From a checkpoint of a small class-conditioned image diffusion model.
Training: soap at rate 0.0016, 14200 steps, batches of 128.
Rows from block 5, named by matrix and row number. Each number is 128 + 32 x the weight over its row's rms, rounded and kept within 0 to 255. All counts start at 0. After the name is the row's rms in percent of the matrix's.
# skip: long skip projection (model.blocks.5.skip.weight, 384x768), inputs 384-479
skip.254 105 [128 128  90 128 128 128 128 128 128  97 128 128 128 128 128 128 185 128 128 131 128 128 128 128 128 128 128 128 187 128 128  44 144  63  51 128 128  97  64 104 128 128 128  55 128 128  95 128 128 222 128 128 128 128 202 128 154  84 128 128  96 128 128  92 189 128 128 128 128 168 128 128 162 128 128 128 123 128 166 187 128 128 199 128 128 128 128 128 128 128 128 128 128 128 128 112]
skip.255 104 [128 128  59 128 128  46 124 128 128 128 128 103 128 128  55 128 206 128 128 128 128 128  73 128 128 128 128 214 128 128 128 128 128 128 128 128 128 128 128 128 128 128 128 128  75 128 128 128 128 128 128 128 160 128  87 128 128 128 128 128 128 203 128 115 128 134 128 128 128 128 128  83 128 169 128  74 128 128 128 128 128 128 170 122 146 128 198 128 128 128 128 128 147 128 128 128]
skip.256 094 [150 128 128 128 128 128 128 165 128 128 172  78 128 202 128 128  58 128 128 128 128 128 128 128 128 128 219 128 116 128 176 128  76 128 145 128 128 128 128 128 128 128 128 128 128 128 128 128 128 106  87 128 128 128 128 208 107 127 128 128 128 128 128 198 128 162 128 128 128 128 128  79 128 128 128 153 128 161 128 128 128 128 128 128 114 128   5 128 205 178 192 128 128 128 128 129]
skip.257 094 [128 128 128 128 128  87 128 128 128 128 128 128  89 146 232 128  75  80 128 128  88 128 128 128 128 128 128  57  77  70 132 137 128 114 128 128 128 128 128 128 128 128 207 128 128 128 128 128 128 128 128 128 183 128 128 128 110 128 128 128 171 128 128 104 196 128 128 128  75 128 128 128 128 131 128 128 172 128  65 128 128 128 128 181  88 128 128 128 128 136 128  95 128 128 128 128]
skip.258 096 [128 128 128 128 128 128  54 120 128 100 111 128   0 128 128 128 128 128 128 128 190 128  72 128  49 128 128 128 200 128 128 128 226 128 128 142 128 128 190 128 160  84 128 128 203 128 116 128 128 128 153 106  87 128 128 128 255 128 128  72 128 128 122  85 128 201 128 128 128 151  57 182 128 128 128 128 128 128 193 128 128 128 225 128 128 103 128 233 128 128 128 187  86 128 128 128]
skip.259 080 [ 51 128 128 128 128 128 128 128 128 128 128 128 128 128 128 128 184 128 128 128  38 128  90 128 128 128 127 128  73 128 128 144 128 128  48 128 128  76 128 128 128 128 128 128 128 128 128 128 128 128 163 128 128 128 128 128 128 165 128 128 128 128 128 128 128 128 128 128 128 128 128 128 128 189 128 128 128 128 128 128 128 128 128  85 128 128 128 128 250 175 128 128 128 128 128 128]
skip.260 096 [ 61 128 128  66 128 128 128 128 128 128 128  25 128 128 111 109 128 128  37 128 183 128 151 128 128 128 128 128 128 128 128 128 196 128 128 161 128 128 152 128 158 128 128 128 128 209 128 128 128 128 120 128 128 128 107 128 149 128 128 154  99 141 128 128 128 207 155 128 128 128 125 128  68 147 128 128 128 128 128 128 143  59 128 128 128 128 128 163 128 128 128 178 128 128 128 128]
skip.261 088 [ 77 229 128 128 164 128 128 128 105 128  67 128 128 166 128 128 128 167 128 139 128 128 128 128  75 128 128 128 128 128 128 128 128 128 128 128 128 222 212 128 128 128 128 128 128 128 193 128 125 128 128 128 133 128 128 128 128 128 128 128 128 128 128  59 128 128 128 128  81  96 128  93 128  99 128 128 224 128 128 128 128 128 241 166 128 128 128 128 187 128 128 106 128 188 193 128]
skip.262 088 [128 128 248 128 128 128 128  69 128 128 128 128 128 130 128 128 128 128 226 128 128  63 113  40 128 128 128 128 128 128 124 128 128 128 128 128 128 128 128 223 128 128 128 128 128 191 119 128 128 128 128 128 128 128 128 128 128 128 128 128 128 128  99  83 128 128 128 128 128 128 128 128  66 187 128 128 128 128 128  75 142 187   4 128 198  80 128 128 128 128 128 128 128  91 128 128]
skip.263 103 [128  72 128 128 128  67 128 128 128  53 128 128 193 128 128 111  94 128 128 169 128 128 128 128 128 128 128 116 128 128  93 128 128 128  70 128 128 128  62  99 128 109 128 128 195 128 128 128 128 128 128  93 128 144 128 128 128 140 128 128  77 128 128  53 128 128 128 128 128 128 128 128 128 128 128 128 201 128 136 128 128 128 128 153 173 128 204 128 128 157  94 128 128 128 153 128]
skip.264 088 [128 178 128 128 128 195  87 193 128 128 128 128 128 185 128 128 128 128 138 128 128 128  92 128 128 128 128  69 132 128 128 128 128 128 128 128 128 128 128 128  56 128 128 128 128 128 128 128 128 128 180 128 128 128 128 128 128 182 105 176 128 128  86 183 128 128 128 128 128  34 128 128 128 128 128 128 128 128 227 122 163 128 128  48  88 163 128 128 128 165 217 128 161  83 128 119]
skip.265 107 [168 108 128 175 128 128 128 128 128 128 136 128 128 128 128  71 105 128 239 128 128  71 128 128 128 128 101 128 128 175 128 128 128 128 149  83 128 128 128 128 128 128  76 128 128  93 128 128 128  51 128 128 128 128 128 128 157 128 128 128 179 128 128 192 167 128 128 128 128 128 128 128 128 142 100 128 128 128 135 198 128 128 125 128 154 128 128 118 128 128 128 128 128  65 128 109]
skip.266 096 [128 128 128  62 128  57 128 128 128 128 128 128 207 128 128 128  70 128 197 128 128 133 101 128 128 128 128 128 128 164 128 145  90 128 128  79 196 128 128 163 128 128 128 128 128 128 128 128 213 128 128 128 128 128 105 128  44 128 128 128 128 128 128 128 128  86 128  51  79 128  91 128 128  71 128 128 176 205 128 128 128 128  63 128 128 128 236 128 128 128 128 128  77 206 128 128]
skip.267 103 [171 128 128 128 128 120  74 115 128 128 175 128 128 170 128 128 106 102 128 231  34 192 128 128 202 100 128  78 158 128  56 128  65 128 128 196 128 128 128 162 128 128 128 128 128 128 128 128 175  15  62 128 128 128 128 128 128 158 128 171 128 128 128 128 152  61 128 128 128 128 128 154 128  65 128 118 194 128 128 108 128 128 163  76 171 128 200 128 128 128 128 128 128 128 128 128]
skip.268 093 [128 177 128  77 126 128 128 128 175 161 128 128 216 128 128  43 170  65 128 128 128 128 128 209 167 128 128 128 128 128 128 181  59 128 128 128 128  44 128 128  95 128 128 126 153 116 128 169 128 155  94 201 128 128 128 128 128 128 144 128 128 128 128 128 128 128 203 153 128 128  85 128 128 155 128 128  72 188 128   8 128  90 128 128 128 128 128  72 183 128 128 103 128 162 128 128]
skip.269 104 [209 128 128 128  91 181 128 221 128 125 128 128 128 128 128 128 178 128 191 128 128 128 128 128 128 128 128  33 128  77 128 128 128 128 138  78 158 128 128 128 128 128 128 128 128  62 128 128 142 128 128 128 128 209 176 128 128 128  43 157 128 128 128 180 128 128 179 175 128 128 128 128 128 128  82 250 128 128 128 128 128  39 128 115 128 133 136 128 128 128 128 128 128 128 128 128]
skip.270 107 [128 128 105 128 128 150 128 128 128 128 128 164  24 128 128 128 128 128 128 128 154 128  62 128 128 128 128 128 154 137 128 128 128 128 128 128 128 162  96 128 128 128 128 128 226 128 128 129 128 128 128  60 183 128 139 128 128  76  24 128  88 128 128 128 128 128 232 183 123 135 128 128 128 113 128 172 128 128  70 128 128 216 128 128 128 128 167 128 128 128 210 128  82 155 165 115]
skip.271 100 [ 96 128 126 128 191 128 128  13  20 128 128 128  41 128 128 101 128 128  59 128 128 128 128 128 128 128 128 128 128 128 185 128 128 128 119 138 128  89 169 105 128 171 128 128 128 128  86 128 128 174 207  51 128 128  74 128 156 128 128 128 125 128 128 128 128 128 128 128 128 128 128 128 196  21 128 128  97 128 187 128  80  79 128 128 128 128 112 128  89  81 128 125 128 128 128 128]
skip.272 099 [128 128 128 128 128  42 128 128 128 128 135 128 128 191 128 128 128 161 128 128 128 128 128 114 128  29 184 128 169 128 128 128 128 115 176 173 128 128 128 128 128 128 128 128 128 128  69 128 100  91 128 128 128 128 128 128 128 128 128 105 131 128 128 127 128 164 128 128 128 128 128 128 185 128 128 128 128  66 128 128 255 128 128 128 128 128  36 128 141 128 128 138 128 128 128 128]
skip.273 087 [ 50 128 185 128 128 151 128 190 128 128  54 128 128  28 128 128 101 199 128  52 128 128 192 162 128 181 174 128 128 128 128 128 110 128 128 128 128 128 128 128  42 128 128 128 128 128 128 128 128 184 128 128 128 128 128 128 172 128 128 128 110 128 128 128 128  78  80  58  83  90 128 128 128 171  48  90  90 128 148 128 128 128   6 128 179 128 128 156 128 128 193 128 128 128 128 128]
skip.274 101 [182  42 128 128 128 128 128 128 128 128  78 128 128 128 128  90 128 128  98 128  68 128 128 150 128 128 128  43 128 128 128 128  66 202 128 128 128 130 128 128 128 128  75 128 128 109 128 128 128  67 128 128  55 128 128 141 136 128 128 218 203 156 158 199 128 108 128 128 136 128 128 128 128 218 128 128 128 128 128 115 128 128 128 162 128 128 195 128 128  97 128 128 128 128 128 128]
skip.275 089 [170 128 128 218 189 128 128 128 128 128 128 128 128 128 200 128 128 128 164 174 128  87 128 128 128  49 128 128 128 128 171  57 128 128 128 128 128 128 128 128 128 128 128 128 128 128 128  56 128 128 128 128 128  21 142  60 163 128 128 128 179 128 128 100 128 128  26 118 128 128 128 128 128 128 178  87 128  79 128 128 128 128 209 128 128 128 128 128 128  69 128 128 128 128 128 210]
skip.276 098 [203 128 128 128 128 128 128 128 173 128 128 104 128 176 128 128 128 128 231 128 128 128  88 128 128 128 128  99 128 128 128 128 128 128 128 128 128 176 178 128  91 128 137 128 128 178 148 128 196  17 128 134 128  36 128 128 128 188 197 177 159 190 186 179 128 107 128 207 128 128 128  46 191 128 128 128 128  92 128 128 128 128 128 128 170 128 128  33  95 128 154 128 128 128 128 165]
skip.277 087 [128 128 128 128  86 184 128 128 128 112 128 128 128 121 128 128 128  57   0   0 128 128  36 128 128 128 169 128 102 128 198 128 128 128 128 128 128 128 198 128 123 128 128 128 128 128 128 128 128 231 185  54 128 128 128   0 128 128 128  45 128 128  71 128 128 128 128 194 128 128 128 128 128 164 128 128 216 128 128 128 172 128 128 128 128 128 128 203 128 128 128 128 128 128 128 138]
skip.278 092 [ 41 128 128 128  64 128 128 128 128 128 128 230 128 128 128 128 128 128  41 184 128 128 198 128 153 128 128 128  92 128 128 128 120 128 128 180 128 141 128 128 116 116 128 128 128 128 128 128 128 128 128 128 128 135 128 128  54  91 128 129 128 128 128 108 128 128 128 128 128 191 109 128 128 128  91 128 128 128 128 128 128 128 156  26 128  94 128  71 128 128 128 128 128 128 128 128]
skip.279 087 [128 128 128 128 128 128 128 128 128 157 146 128 128 128 128 168 128 128 128 128 128   0 128 128 128 128 206 115  94 128 128 128  65 128 128 128 128 135 128 128 156 128 128 128 128  16 128 128 128 128  77 213 128 175 122 128 128 128 128 128 102 128 162 128 128 128 128 128 128 128 128 129 128 128 128 128 128 128 128  24 149 128 128 128 128 128 128 128 128 223 128 128 128 128 186 128]
skip.280 085 [ 66 145 128 128 137 128 128 128 129 128 128 128 128 128 143 128 177 219 128 128 128 128 128 190 128 128 128 128 197 128 128 128 128 128 128 128 128 128 128 128 128 153 128 128 216 128 208 128 128 128 128 128 128 128 148 213 128  88  92 128 128 128 128 128 128 127 128 198 128 128 128 128 177 128 168 109 178  74 128 195  91 141 128 128 128 128 128 128 128 128 128 128 128 128 128 158]
skip.281 087 [128 128 128 131 128 128 128 128 128 194 128 128 147 128 128 128 128 128 190  60 255 128 128 128 128  50 128 128  57 128 128 128 128 128 128 128 128 128 168 128 128 128 128 156 128 128 128 219 128 128 128 151 128 128 128 128 128 128 128 128 128 128 128 128 128  57 128  97 128 128 128 128 128 173  80 159 128 128 128 128 160 128   8  45 128 128 128 128 128 128 128 130 128 158 128 128]
skip.282 128 [161 128 128 128 175 115 128 144 128  45 155 128 128 143 128 144  99 128 105 128  87 196  51 178 128 207 100 199 134 128 128 128 128 128 168 128  77 193 128 128 156 128 179 128 122 128 128 128 182 128 128  65  87 128 128 146 128 128 128 128 118  75 160  64 133  98 128 128 141 133 128 128 128 128 128 128 201 128  98  66 128 107 154 143  84 128 128 128  60 173 128 130 128 166  90  87]
skip.283 090 [128 128 128 128 128 128 128 128 128 128 128 128 165 151 128 128 128 128 128 128 128 128 128 128  92 128 128 128 128 128 128 244 128 128 176 202 128 128 128 128 128 128 128 128 128 206 128  56 128 128 128  86 204 128 128 128 128 128 128 128 128 128 128 128   0 128 176 231 128 128 128 128 189 128 128 128 128 128  14 128 254 128 128 128 128  54 164 128 165 128 128 175  20 128 128 156]
skip.284 090 [100 165 128 161 128 128 128 128 128  98  79 128 128 128 128 123 160 128 128 128 128  86 128 128 128 128 128 196 128 128 128 128 128 128 128 128 213 128 128 128 128 128 128 128 200 128 128 128 128 128 128 128 128 128 128 128 128 128 128 128 128 128 128 128 128 128  12  76 128 128 128 149 123 112 128 128 174 128 128 128  80 128 163 128 235 128 128 138 128 128  35 182 128 128 128 128]
skip.285 099 [155 128 128 128 128 128 128 231 128 128 180 203 128 128 128 195 128 128 128 128 178 128 128  75 128 128 128  33 118 128 128 167 128 128 128 232 128 128 128  65 128  79 128 167 128 121  78 128 128 128 128  60 223 128 124 128 244 130 128 128 128 177 128 128 128 128 128 128 128 128 128  47 128  54   1 128 128 128 128 128 231 128  77 159 128 128 128 128 187 128 128 128 128 128 128 171]
skip.286 093 [128 128 128 128 128 128 128 128 128 128 128 134 128 128 128  56 128 128 128 128 148 128  96 128  67 128 128  73 128 128 128 128 128 128 117 128 128 128 128 128 128 100 128 178 128 128 100 128 128 128 128 146 128 128 128 128 219 128 128 128 128 128 128 133  75 128 128 128 128 128 128 128 115  92 128 128 128 128 128 128 118 128 128 128 128 103 128 161 148 128 128 128 128 128 174 128]
skip.287 097 [128 128  49 128 128 128 128 128 128 128 128  90 214 128 128 194 128 128 128 128 210 128 128 189  89 128 164 128 128 128 165 128  44 128 128 128 128 128 128 128 128 128 162 185 128 103 146 128 128  70 128 128  96 128 128 128 128 128 128 128 114 220 166 169 104 151  49 100 128 128  95 128 128 128 128 128 128  61 123 128 239 128  98 128 128 128 128 128 128 189  11 128 128 193 106 128]
skip.288 099 [128 128 128 128 128  71 128 128 128 128  93 128 128 128 128 128 128 128 139 128  87 128  84 128  44 128 128 165 128 128 128 128 186 128 128 128 132 103  72 172  73 128 128 119 128 128  31 208 128 188 101 128 128 128 179 128  27 128 128 148 128 128 128  64 128 128 128 128 111 128 100 128 128 204 128  81 178 192 128 128  99 128 128 159  95 128 128 128  48 128 105 128 128 169 128 128]
skip.289 087 [122 128 128 128 128 128 128 128 128 128 128 140 128 128 128 128 128 128 128 134 128  79 128 128 128 128 128 128 221 128  50 128 128 128 128 128 128 128 128 128 128 105 128 128 128 128 128 128 128 128 128 128 128 128 128 128  83 128 128 128 236 128 128 128  82  75 128 128 128 128 128 128 128 128 207  90 128 128 162 128 128 128 128 128 128 128 128 128 128 128 128 128 128 128 128 128]
skip.290 098 [128 128  34 128 128 187 128 128 128 128 200 128 128 193 128 128 128 128  56 128 128 194 128 128 105 188 128 128 128  66 128 128 128 128 128 208 103 195 128 128 128 134 128 128 128 153 122 184 128 255 128  36 128 128 128 128 210  46 112 128 128  63 128  55 128 128 128 128 128 128 128 128 169 128 128 128 128 159 128 128  34 128 222 128 128 128 128 150 128  58 128 149 128  72 128 128]
skip.291 094 [ 70 137  72 128 128 128 128 103 128 128 128 128 128 128 128 128 128 128 128 128 128 193 128 186 128 128  82 128 128 128 128 128 128 151 128 128 128 128 128 128 128 128 128 128 128 128 128 128 128 105 128 128 128 128  47  56 128 128  12 128  36  98 124  90 172 128 128 128 128  87 128 128  87 128 128  76 190 128 128  88 128 128 128 128 128 128 198  75 128 128 128 128 128 128 128 128]
skip.292 105 [128 128  76  91 112 197 128 128 128 128 128 128 185 128 128 128 152 104 128 128 128 186 128  64 128 128 128 128 106 128 128 128 225 128 128 183 143 219 128 128 128  35 129 128 128 128 128 128 128 128 128 143 128 128 128 128 128 128  99 128 128 128 182 128 128 128 128 144 128 128 128 194 128 128 128 128 189 128 134 128 167 165 128 128  57 128 128 128 164 195 128 128 128 128 128 128]
skip.293 091 [128 168 128 128 128  42 128 128 128 169 128 128 128 128  30 128 128 128 128 169  96 128 128 128 202 128 149 128  89 128  65 128 128  60 128 128 128 128 128 128 128 128  28 128 128  77 128 128 128 128 128 128 114 128 128 128 128  82 128 128 128 128  97 219 128 128 128 128  68 128 128 128 128 201 128 128 128 128 128 128 128 128 128 128 128  60 128 195 128 128 128 128 213 128 206 128]
skip.294 086 [128 128 128 128 128 128 111 161 128  63 128 128  56 128  84 128 128 203 128  73 154 183 128  96 128 128 128 128 166 128 128 191 128 128 128 128 128 201 128 128 128 128  10 128 128 128 128 128 167 128 128 128 128 128 128 128 128 189 128 128 138 128 128 128  94 128 128 128 128 128 128 128 153 128  16 128 128 114 128 198 152 128 128 128 128  31 128 128 128 150 128 128 128 128 128 128]
skip.295 095 [128 128 128 128  47 128 128 170 128 156  68  59 128 128 128 128  59  85 128  93 128 128 128 128 128 128 128  57 128 128 128 128 128  50 128  61 128 128 128 128 128 128 128 128 128 128 126 128 112 128 167 128 128 206 128 128 128  53 128 128 128 128 128 128 128 128 128 128 158 116 128 128 128 128 128 128 128 128 180 128 128  51 128 128 155 128 128 128 128 181 128 156 128 161 177 133]
skip.296 093 [128 198  61 128 128 128 128  66 128 128 128 128 128 128 128 128 128 128 195 128 128 128 128 128 190   0 128  77 151 135  57 159 128 165 128 128 220  96 128 128  99 145 128 128 128 128 128  65  67 128 128 128 128 128 128  87 128 128 128 128 128 128 128 128 128 128 128 128 128  52 128 103 128 157 128 128 128 128 128 128 128 128 128 128 128 128 128 128 145 128 128 128 128 128 128 128]
skip.297 103 [128 122 128 128 128 128 128 188 118 128 128 128 128 128 128 162 132  56 128 128 199 169 128 128 100 128 128 128 128 128 128 128 128  93 128 128 128 128 128 128 128 128 128 128 128 128 128 209 175  97 128 128  88 189 128 163 128 128  80  59 128 128 210 128 128 128 128 128 128 128 128 128 128 128  94 128 173 128  90 128 128 128 128 128 128 128 128 196 128 188 128 128 189 128  74 128]
skip.298 087 [150 128 128 128 128 155 128 128 128 128 128 128 139 128 128 128 128 128 128 128 128 128 128 128 128 185 128 106 128 128  60 128 128 128 104 128 128 224 128 128 100 159 208 128 128 134 128 128 128 128 128 128 128 128 128 128 128 128 128 128 128 150 128 128 128 101 128 176  47 128 128 128 128 128 128 128 128 128  16 128 128 128 128 114 128 128  92 128 128 128 128 128 128 208 128 101]
skip.299 092 [128 128  84 152 103 128  87 226 128 128 128 126 128 128  76 128 255 128 128 128 197 128 128 128 128 128 207 142 128 128   0  94 128  75 128 128 180 148 128 128 217 157 128 128 128 128 128 139 128 128 128 128 128 128 128 138 209 128 128 128 210 128 193 118 128 128 128 128 128 248 131 128 128 131 128 128 128 128 128 128 128 128 176 128 128 212 128 128 128 128 128 107 128  59 128 104]
skip.300 103 [164 128 128 163 142  75 128 143 128 128 157 128 183  66 128 128 128 128 128 118 128 128 128 128  66 128 145  83 128 128 128 124 128 128 128  15 119 128 222 169 128 198 179 128 128 155 182 167 128  29 165 128 128 105 184  93 128 128  50 128 128 128 128 197 124 128  82 100 128 128 128 136 128 128  60 128  90  58  39 128 189 128 128 114 147 209 162 128 128 151 128 135 128 128 103 141]
skip.301 093 [128 128 128 128 210 128 105 128 128 128 128 190 128 128 128 128 190 128 128 146  40 133 128  40 124 128  85 128 128 128 183 128 128 128 132 128 128 219 109 128 128 128 128 128 229 128 168 128 128 128 128 128 128 128 128 128 128 173 128 128 128 128 213 128 128 128 138 164 152 128 128 128  87 128 128 128  34 128 128 128 128 128 128 162 128 128  82 128 128  45 128 128 128 112 128 128]
skip.302 109 [145 128 128 172 128 128 128 128 128 128 128 228  44 128 128  90 128 128 175 101 123 128 128 183 128 128  95 128 128 128 105 194 128 128 128 128 117 199 128 128 128 136 128 128 128 128 128  99 153 128  80 157  71 128 128 128  74 204 128 128 128 128 128  94 128 204 128 222 128  63 128 128  60 198 188 128 128 224 128 128 128 128 128 128 183 128 128  69 128  81 128 102 128 128 128 117]
skip.303 097 [128 128 128 128 128 182 128 128 128 128 218 128 128 128 128 186 128 128 128 128 128 128  88 128 139 128 213 128 164 128 128  18 128 128 128 128 128 128 128 128 128 128 220  70 128 128 128 128 128 128 128  75 128 128 128  79 140  63 128 128 128 128 103 207 128 128 128  51 128  37 128 178 128 128 128 128 128 128 128 128 128 128 128 113 128 128 166 128 128 128 128 128 128 128  95 128]
skip.304 102 [128 128  88  67 150 128 128  97 128 166 131 200 128 128 128 128 128 128 128  12 128 128  66 128 128 128 137 128  75 128 128 128 172 128 155  83 128 128  78 128 128 113 122 128 148 128 128 128 128 128 199 128 178 128 128 128 128 128 128 128 192 128 128  78 128 128 128 155 128 128 128 166  46 192  57 128 128 128 128 128  32 128 128 128  63 128 126 159 128 104 128 128 128 128 152 128]
skip.305 092 [128 128 128 128 128 128 128 128 128 128 199 160 128 128 176 145 128 122 200 128 128 128 128  53 128 134 129 128 128 128  77 128 128 106 128 128   0 128 128 128 128 128 128 128 128 128 128 128 128 189 128 128 153  34 128 128 128 128 128 128 128 128 128 128 128 128 128 128 101 128 205 128 128 128  56 128 128 128 128 128 128 188 128 128 128 128 101 128 128 128 128  81 128 128 134 197]
skip.306 102 [128  70 128 128 128 128 128 128 128 128 128 128 128 128 128 128 128 128 128 128 128 128 215 128 128 128 128 252 128 128 128 128 161 128 102 128 159 128 180 128 128 128 128 138 128 223 128 231 102 128 128 128 128  44 172 128 128 128 128 100 128 128 128 128 128 128  72 128 128 128 128 171 128 128 128 128  77 128 128 128 119 203 200 128 128 128 128 196 128 128  62 128 128 128 128 144]
skip.307 121 [196 128 128 128 129 128 128 128 128 128 128 160 150 128 128 128 128  58 170 128 128 182 128 189 141 103 107 104 128 128 105 167 117 128 128 140 205 128 128 164 128 128 128 199 128 161  45 131 128 110 128 116 128 101 128 187 113 128 128  82 128 128 106  69 128 179  93 128 172  68 128  94 128 128  83 128 183 128  63 128 185 128 128 101  42 155 147 128  88 144 152 128  87 126  82 128]
skip.308 082 [ 40 128 134 128 128 128 128 128 128 128 128 128 128 128 127 128 128 128  83 128  81 109 128 128 128 128 128 128 128 128 216 128 128  48 128 128 128 128 128 128 111 128 128 128 128 128   0 128 128 128 128 128 128 133 128 128 128 128 128 128 128 128 164 128 128 128  70 128  48 128 128 198 128 128 128 187 128 128  67 128 128 128 128 128 128 128 128 181 136 246  27 128 128 128 128 128]
skip.309 099 [128 153 128  56 128 128 173 128  58 128 128 128 128 227 128 128 128 128  78 128 128 128 128 128  45 121 176 146 128 128 128 128 171 128 236 172 152 166 128 128 128  98 128 128 166 128  59 128 128 128 128  81 128 128 146 128 128 112 128 128 108 208 162  91 128 128 128 201  90 128   1 128 103  56 127 102 211  68 128 128 128 128 128 128 128  53 128 229 128 128 136 128 128 128 128 174]
skip.310 093 [128  54 128 128 128 128 128 154 128 128 128  67 128 157 128  89 128 128 165 128 128 128 135 128 128 128  76  67 128 128 128 210 128 128 128 219 175 128 128 128 128 128 128 128 128 128 168 128 128  90  90 128  98 128 128 128  26 128 128 128 128 128 128 218 208 128 128 128 128 128  74 128 128 128 128 128 231 128 142 128 128 128 128 128 128 128 128 128 128 128 128 128 128  15 128 128]
skip.311 095 [ 50 150 128 128   7  71 128 128 128 128 128 206 185 128 128 128 128 128 128 189 175 152 128 128 128 128 128  28  90 140  91  84 128 128 128 128 128 149 128 100 128 128 128 184 128 128 128 128 128 128 128  60 188 128 128 128  82 130  32 128 128  76 128 128 128 128 128 128 128 128 128 191 104 128 128 128 255 128 205  98 128 128 128  73 128 128 128 128 168 128 128 128 128 128 128 128]
skip.312 088 [190 128 128 128 128 128 128 128 128   0 128 189 128 128 199 128 128 128 128 145 128 128  57 128  87 236 128 128 128 102 128  30 128 128  91 128 128 128  93 175 128 128 128 128 128 128 128 128 184 128 128 128 128 192 241 128 128 128 128 128  36 128 128 104 128 128 195 128 128 128 128 128 128 128  82 128 128 128 128 128 124 164 128 128 128 128 147 161 128 198 158 128 128 135 128 128]
skip.313 091 [170 128  93 128 128 128 113 128 119 128 128 194 128  37 128 131 128 128 128 128 128 128 128 128 117  74 128 146 128 128 151 128 169 128 128 107 128 149 120 128 128 128 128 128 128 108 128 161 128  72 128  70 128 128 128 216 128 176 128 128 227 128 128  33 128 128  54 221 128 128 128 200 128 128 153 128 187 128 128 128 128 128 128 128 128 110 128 128  67 128  53 128 109 114 128 128]
skip.314 099 [128 128 128 167 199 116  57  62 116 183 189 128 128 128  95 139 128 128 128 128 111 128 128 128 128 128  72 181 128 128 128 128 128 128 128  83 128  53 194 140 149 194 128 128 128 112 128 128 128 128 128 175 102  56 135 128 120 128 105 128 128 128 128 128 186 128 128 128 128 128 128 128 128 161 184 128 128  94 153 128 128 128 245 128 128 128 128 128  61  33 109 128 128 128 128 173]
skip.315 095 [ 77 128 128  99 128 128 128 128 128 128 195 128  60 128 128 128 188 176 128 128 128 128  84 128 128 128  98 128 128 173 152 128 128  73 128 128 128 128 128 128 128 165 128 228 154 128 128 128  96 128 128 128 169 130 128 128 128 128 105 111 128 128 128 128 154 163 128  58 128 128 128 128 128  82 128 128 128 128 100 128 128 128 128 122 181 128 128 128 128 141 199 128 128 128 128 128]
skip.316 085 [ 74 128 128 128 128 128 128 128 128 128 128 128 128 128 128 166 128 128 128 128 128 128 128 185 128 128 128 177 128 128 128  62 128 128 128 128 128 128 189 128 128 128  73 128 128 128 128 118 128 160 128 188 128 128 128 128 128 128  38 128  41  75 181 128 171 128 142 128 128 217 128 128 128  97 128 128 128 128 128 128  30 128 128 128 191 128 178 128 119 128 128 128 128 128 128 128]
skip.317 098 [128 185 128 128 175 128  19 128 186 128 128  90 128  99  76 128  75 128 128  65 128 128 128  57 128  54 137 128 128 152 142 169 128 128 128 128 196 128 128 128  96 128 128 130 128 128 128 128 128  94 128 128 165 128  37 128 128 146 128 128 196 128 128 128 128 128  61  41 128  32 128  82 128 128 128 183  48 128 165 128 128 128 128 128  78 128 128 128 128 128 128 128 128 128 128 211]
skip.318 097 [151 128 128 174 128 128  41 128 128 128 128 128 128  68 128 128  75 128 128 128 150 128 128 128 110 106  90 128 128 128 128 200 128 128 128 114 128 108 128 128 128 128 128 128 128 128 128 128 128 197 128 128 128 128 170 128 128 195 128 128 128 111 128 128 128  65 128 194 128 115 128 128 128 187 128 224  69 167 128 128 204 128 128 128 128 122 128 128 190 128 128 151 128 128  59  97]
skip.319 099 [128 128 128 128 128 128 128  70 128 128 128 128 128 128 128 128 128 128 128 243 201 108 128 128 128 128 187 128 128 128 128 170 128 210 128 128 128 128 128 128 128 128 128 128 128 128 128 188 128 128  60 163 195 133 128 128 211 128 128 128 128 128 128 128  51 128 128  76 128 128 128 128 128  64 128 128 128 128 128 128 128 128 128 128 176 141 149 128 128 128 128 128 128 128 172 128]
skip.320 093 [128 128 123  90 185 168 128 128 122 128 141 128  99 110 204  78 186  37  70 128 128 117  81 128 128 128  95 128 128 128 128 176 128 159 128 128 103 128 128 128 128 128 128 162 128 128  79  60 128 128 128 128 128  72 128 128 128 128  88 176 159 128 128   0 128 128 128 166 128 128  87 128  75 128 128 128 128 128 128 140 128 128 128 128 101 137 184 128 128 110 128 128  75 128 128 128]
skip.321 107 [128  95 139 128 128 165 126 128 128 128 128 212 128 142 152  63  47 128  40 128  70 128 128 128 128 181 128 128 128 130 128 128 128 128  74 104 128 128 128 128 128 128 128 128 128 128 142  74 104 128 128  99 128 128 128 150 128 128 128 128 191 118 175  88  98 128 178 194 128  71 128 128 128 128 128 128  71 128 128 128 128 128 128 157 128 128 128 112 128 128 128  77 128 154 128  97]
skip.322 083 [177 128 122 128 128 128  40 128 128 128 128 128 192 128 128 128 128 128 128  29 128  94 128 128 128 128 128 182 128 137 119 128 128 128 128 128 128 128 128 128 128 128 128 128 128 128 128 128 209 128 128 164 128 128 128 128 128 128 128 128 128 173 128 128 128  71 128 195 128  50 181 128 128 129 113 128 141 128 128 128  66 128 128 128 128 128 128 128 216 157  32 128 128 128 128 128]
skip.323 302 [191  83 155  99 155 149 128 200 148  76  92 177 160 128 128  50 102  79 128 128  84 148 128 181 157 185  79  90 128 139 149 101 128 215 183 142 100 180  95 150  74  82 157 128 128  97  80 143 168 128 120 128 128  65 151 133 125 101 165 128 121 114 215  83 147 108  59 128 137 130 128 130  72 147  75  67 187  91  98 128  60  96 170 128 128 122 175 128   0  92 105 165 128 181  88  63]
skip.324 094 [128 128 128 128  82 218  47 149 128 128  83 128  94 128  67 128 128 128 128  89 128 128 128 128 128 128 128 111 173 128 128 128 128 128 128 128  99 128 128 128 184 128 128 128  88 128  78 128 135 128 128 128 152 128 128 128 128 128 116 128 128 128 128 128 128 128 128  73 128 154 128 128 130 128   0 128 164 158 128 128  84 128 128 128 128 128 128 128 128 128 154  77 128 128  83 128]
skip.325 087 [128 128 128 128 128 160 128 128 128 128 128 123 128 128 128 128 219 128 128 128 128 128 128 128 128  63 128 128  59 128 125 206 128 142 128 128 128 128  88 128 207 110 128 128 128 128 125 128 128 128 128 186 128  68 128 128 128 128 128 169 103 128 134 128 172 128  99 128 195 103 128 103 128 128 128 128  41 128 128 128 128 128 128 128 196 128 128 128 128 128 128 151 128 128  69 128]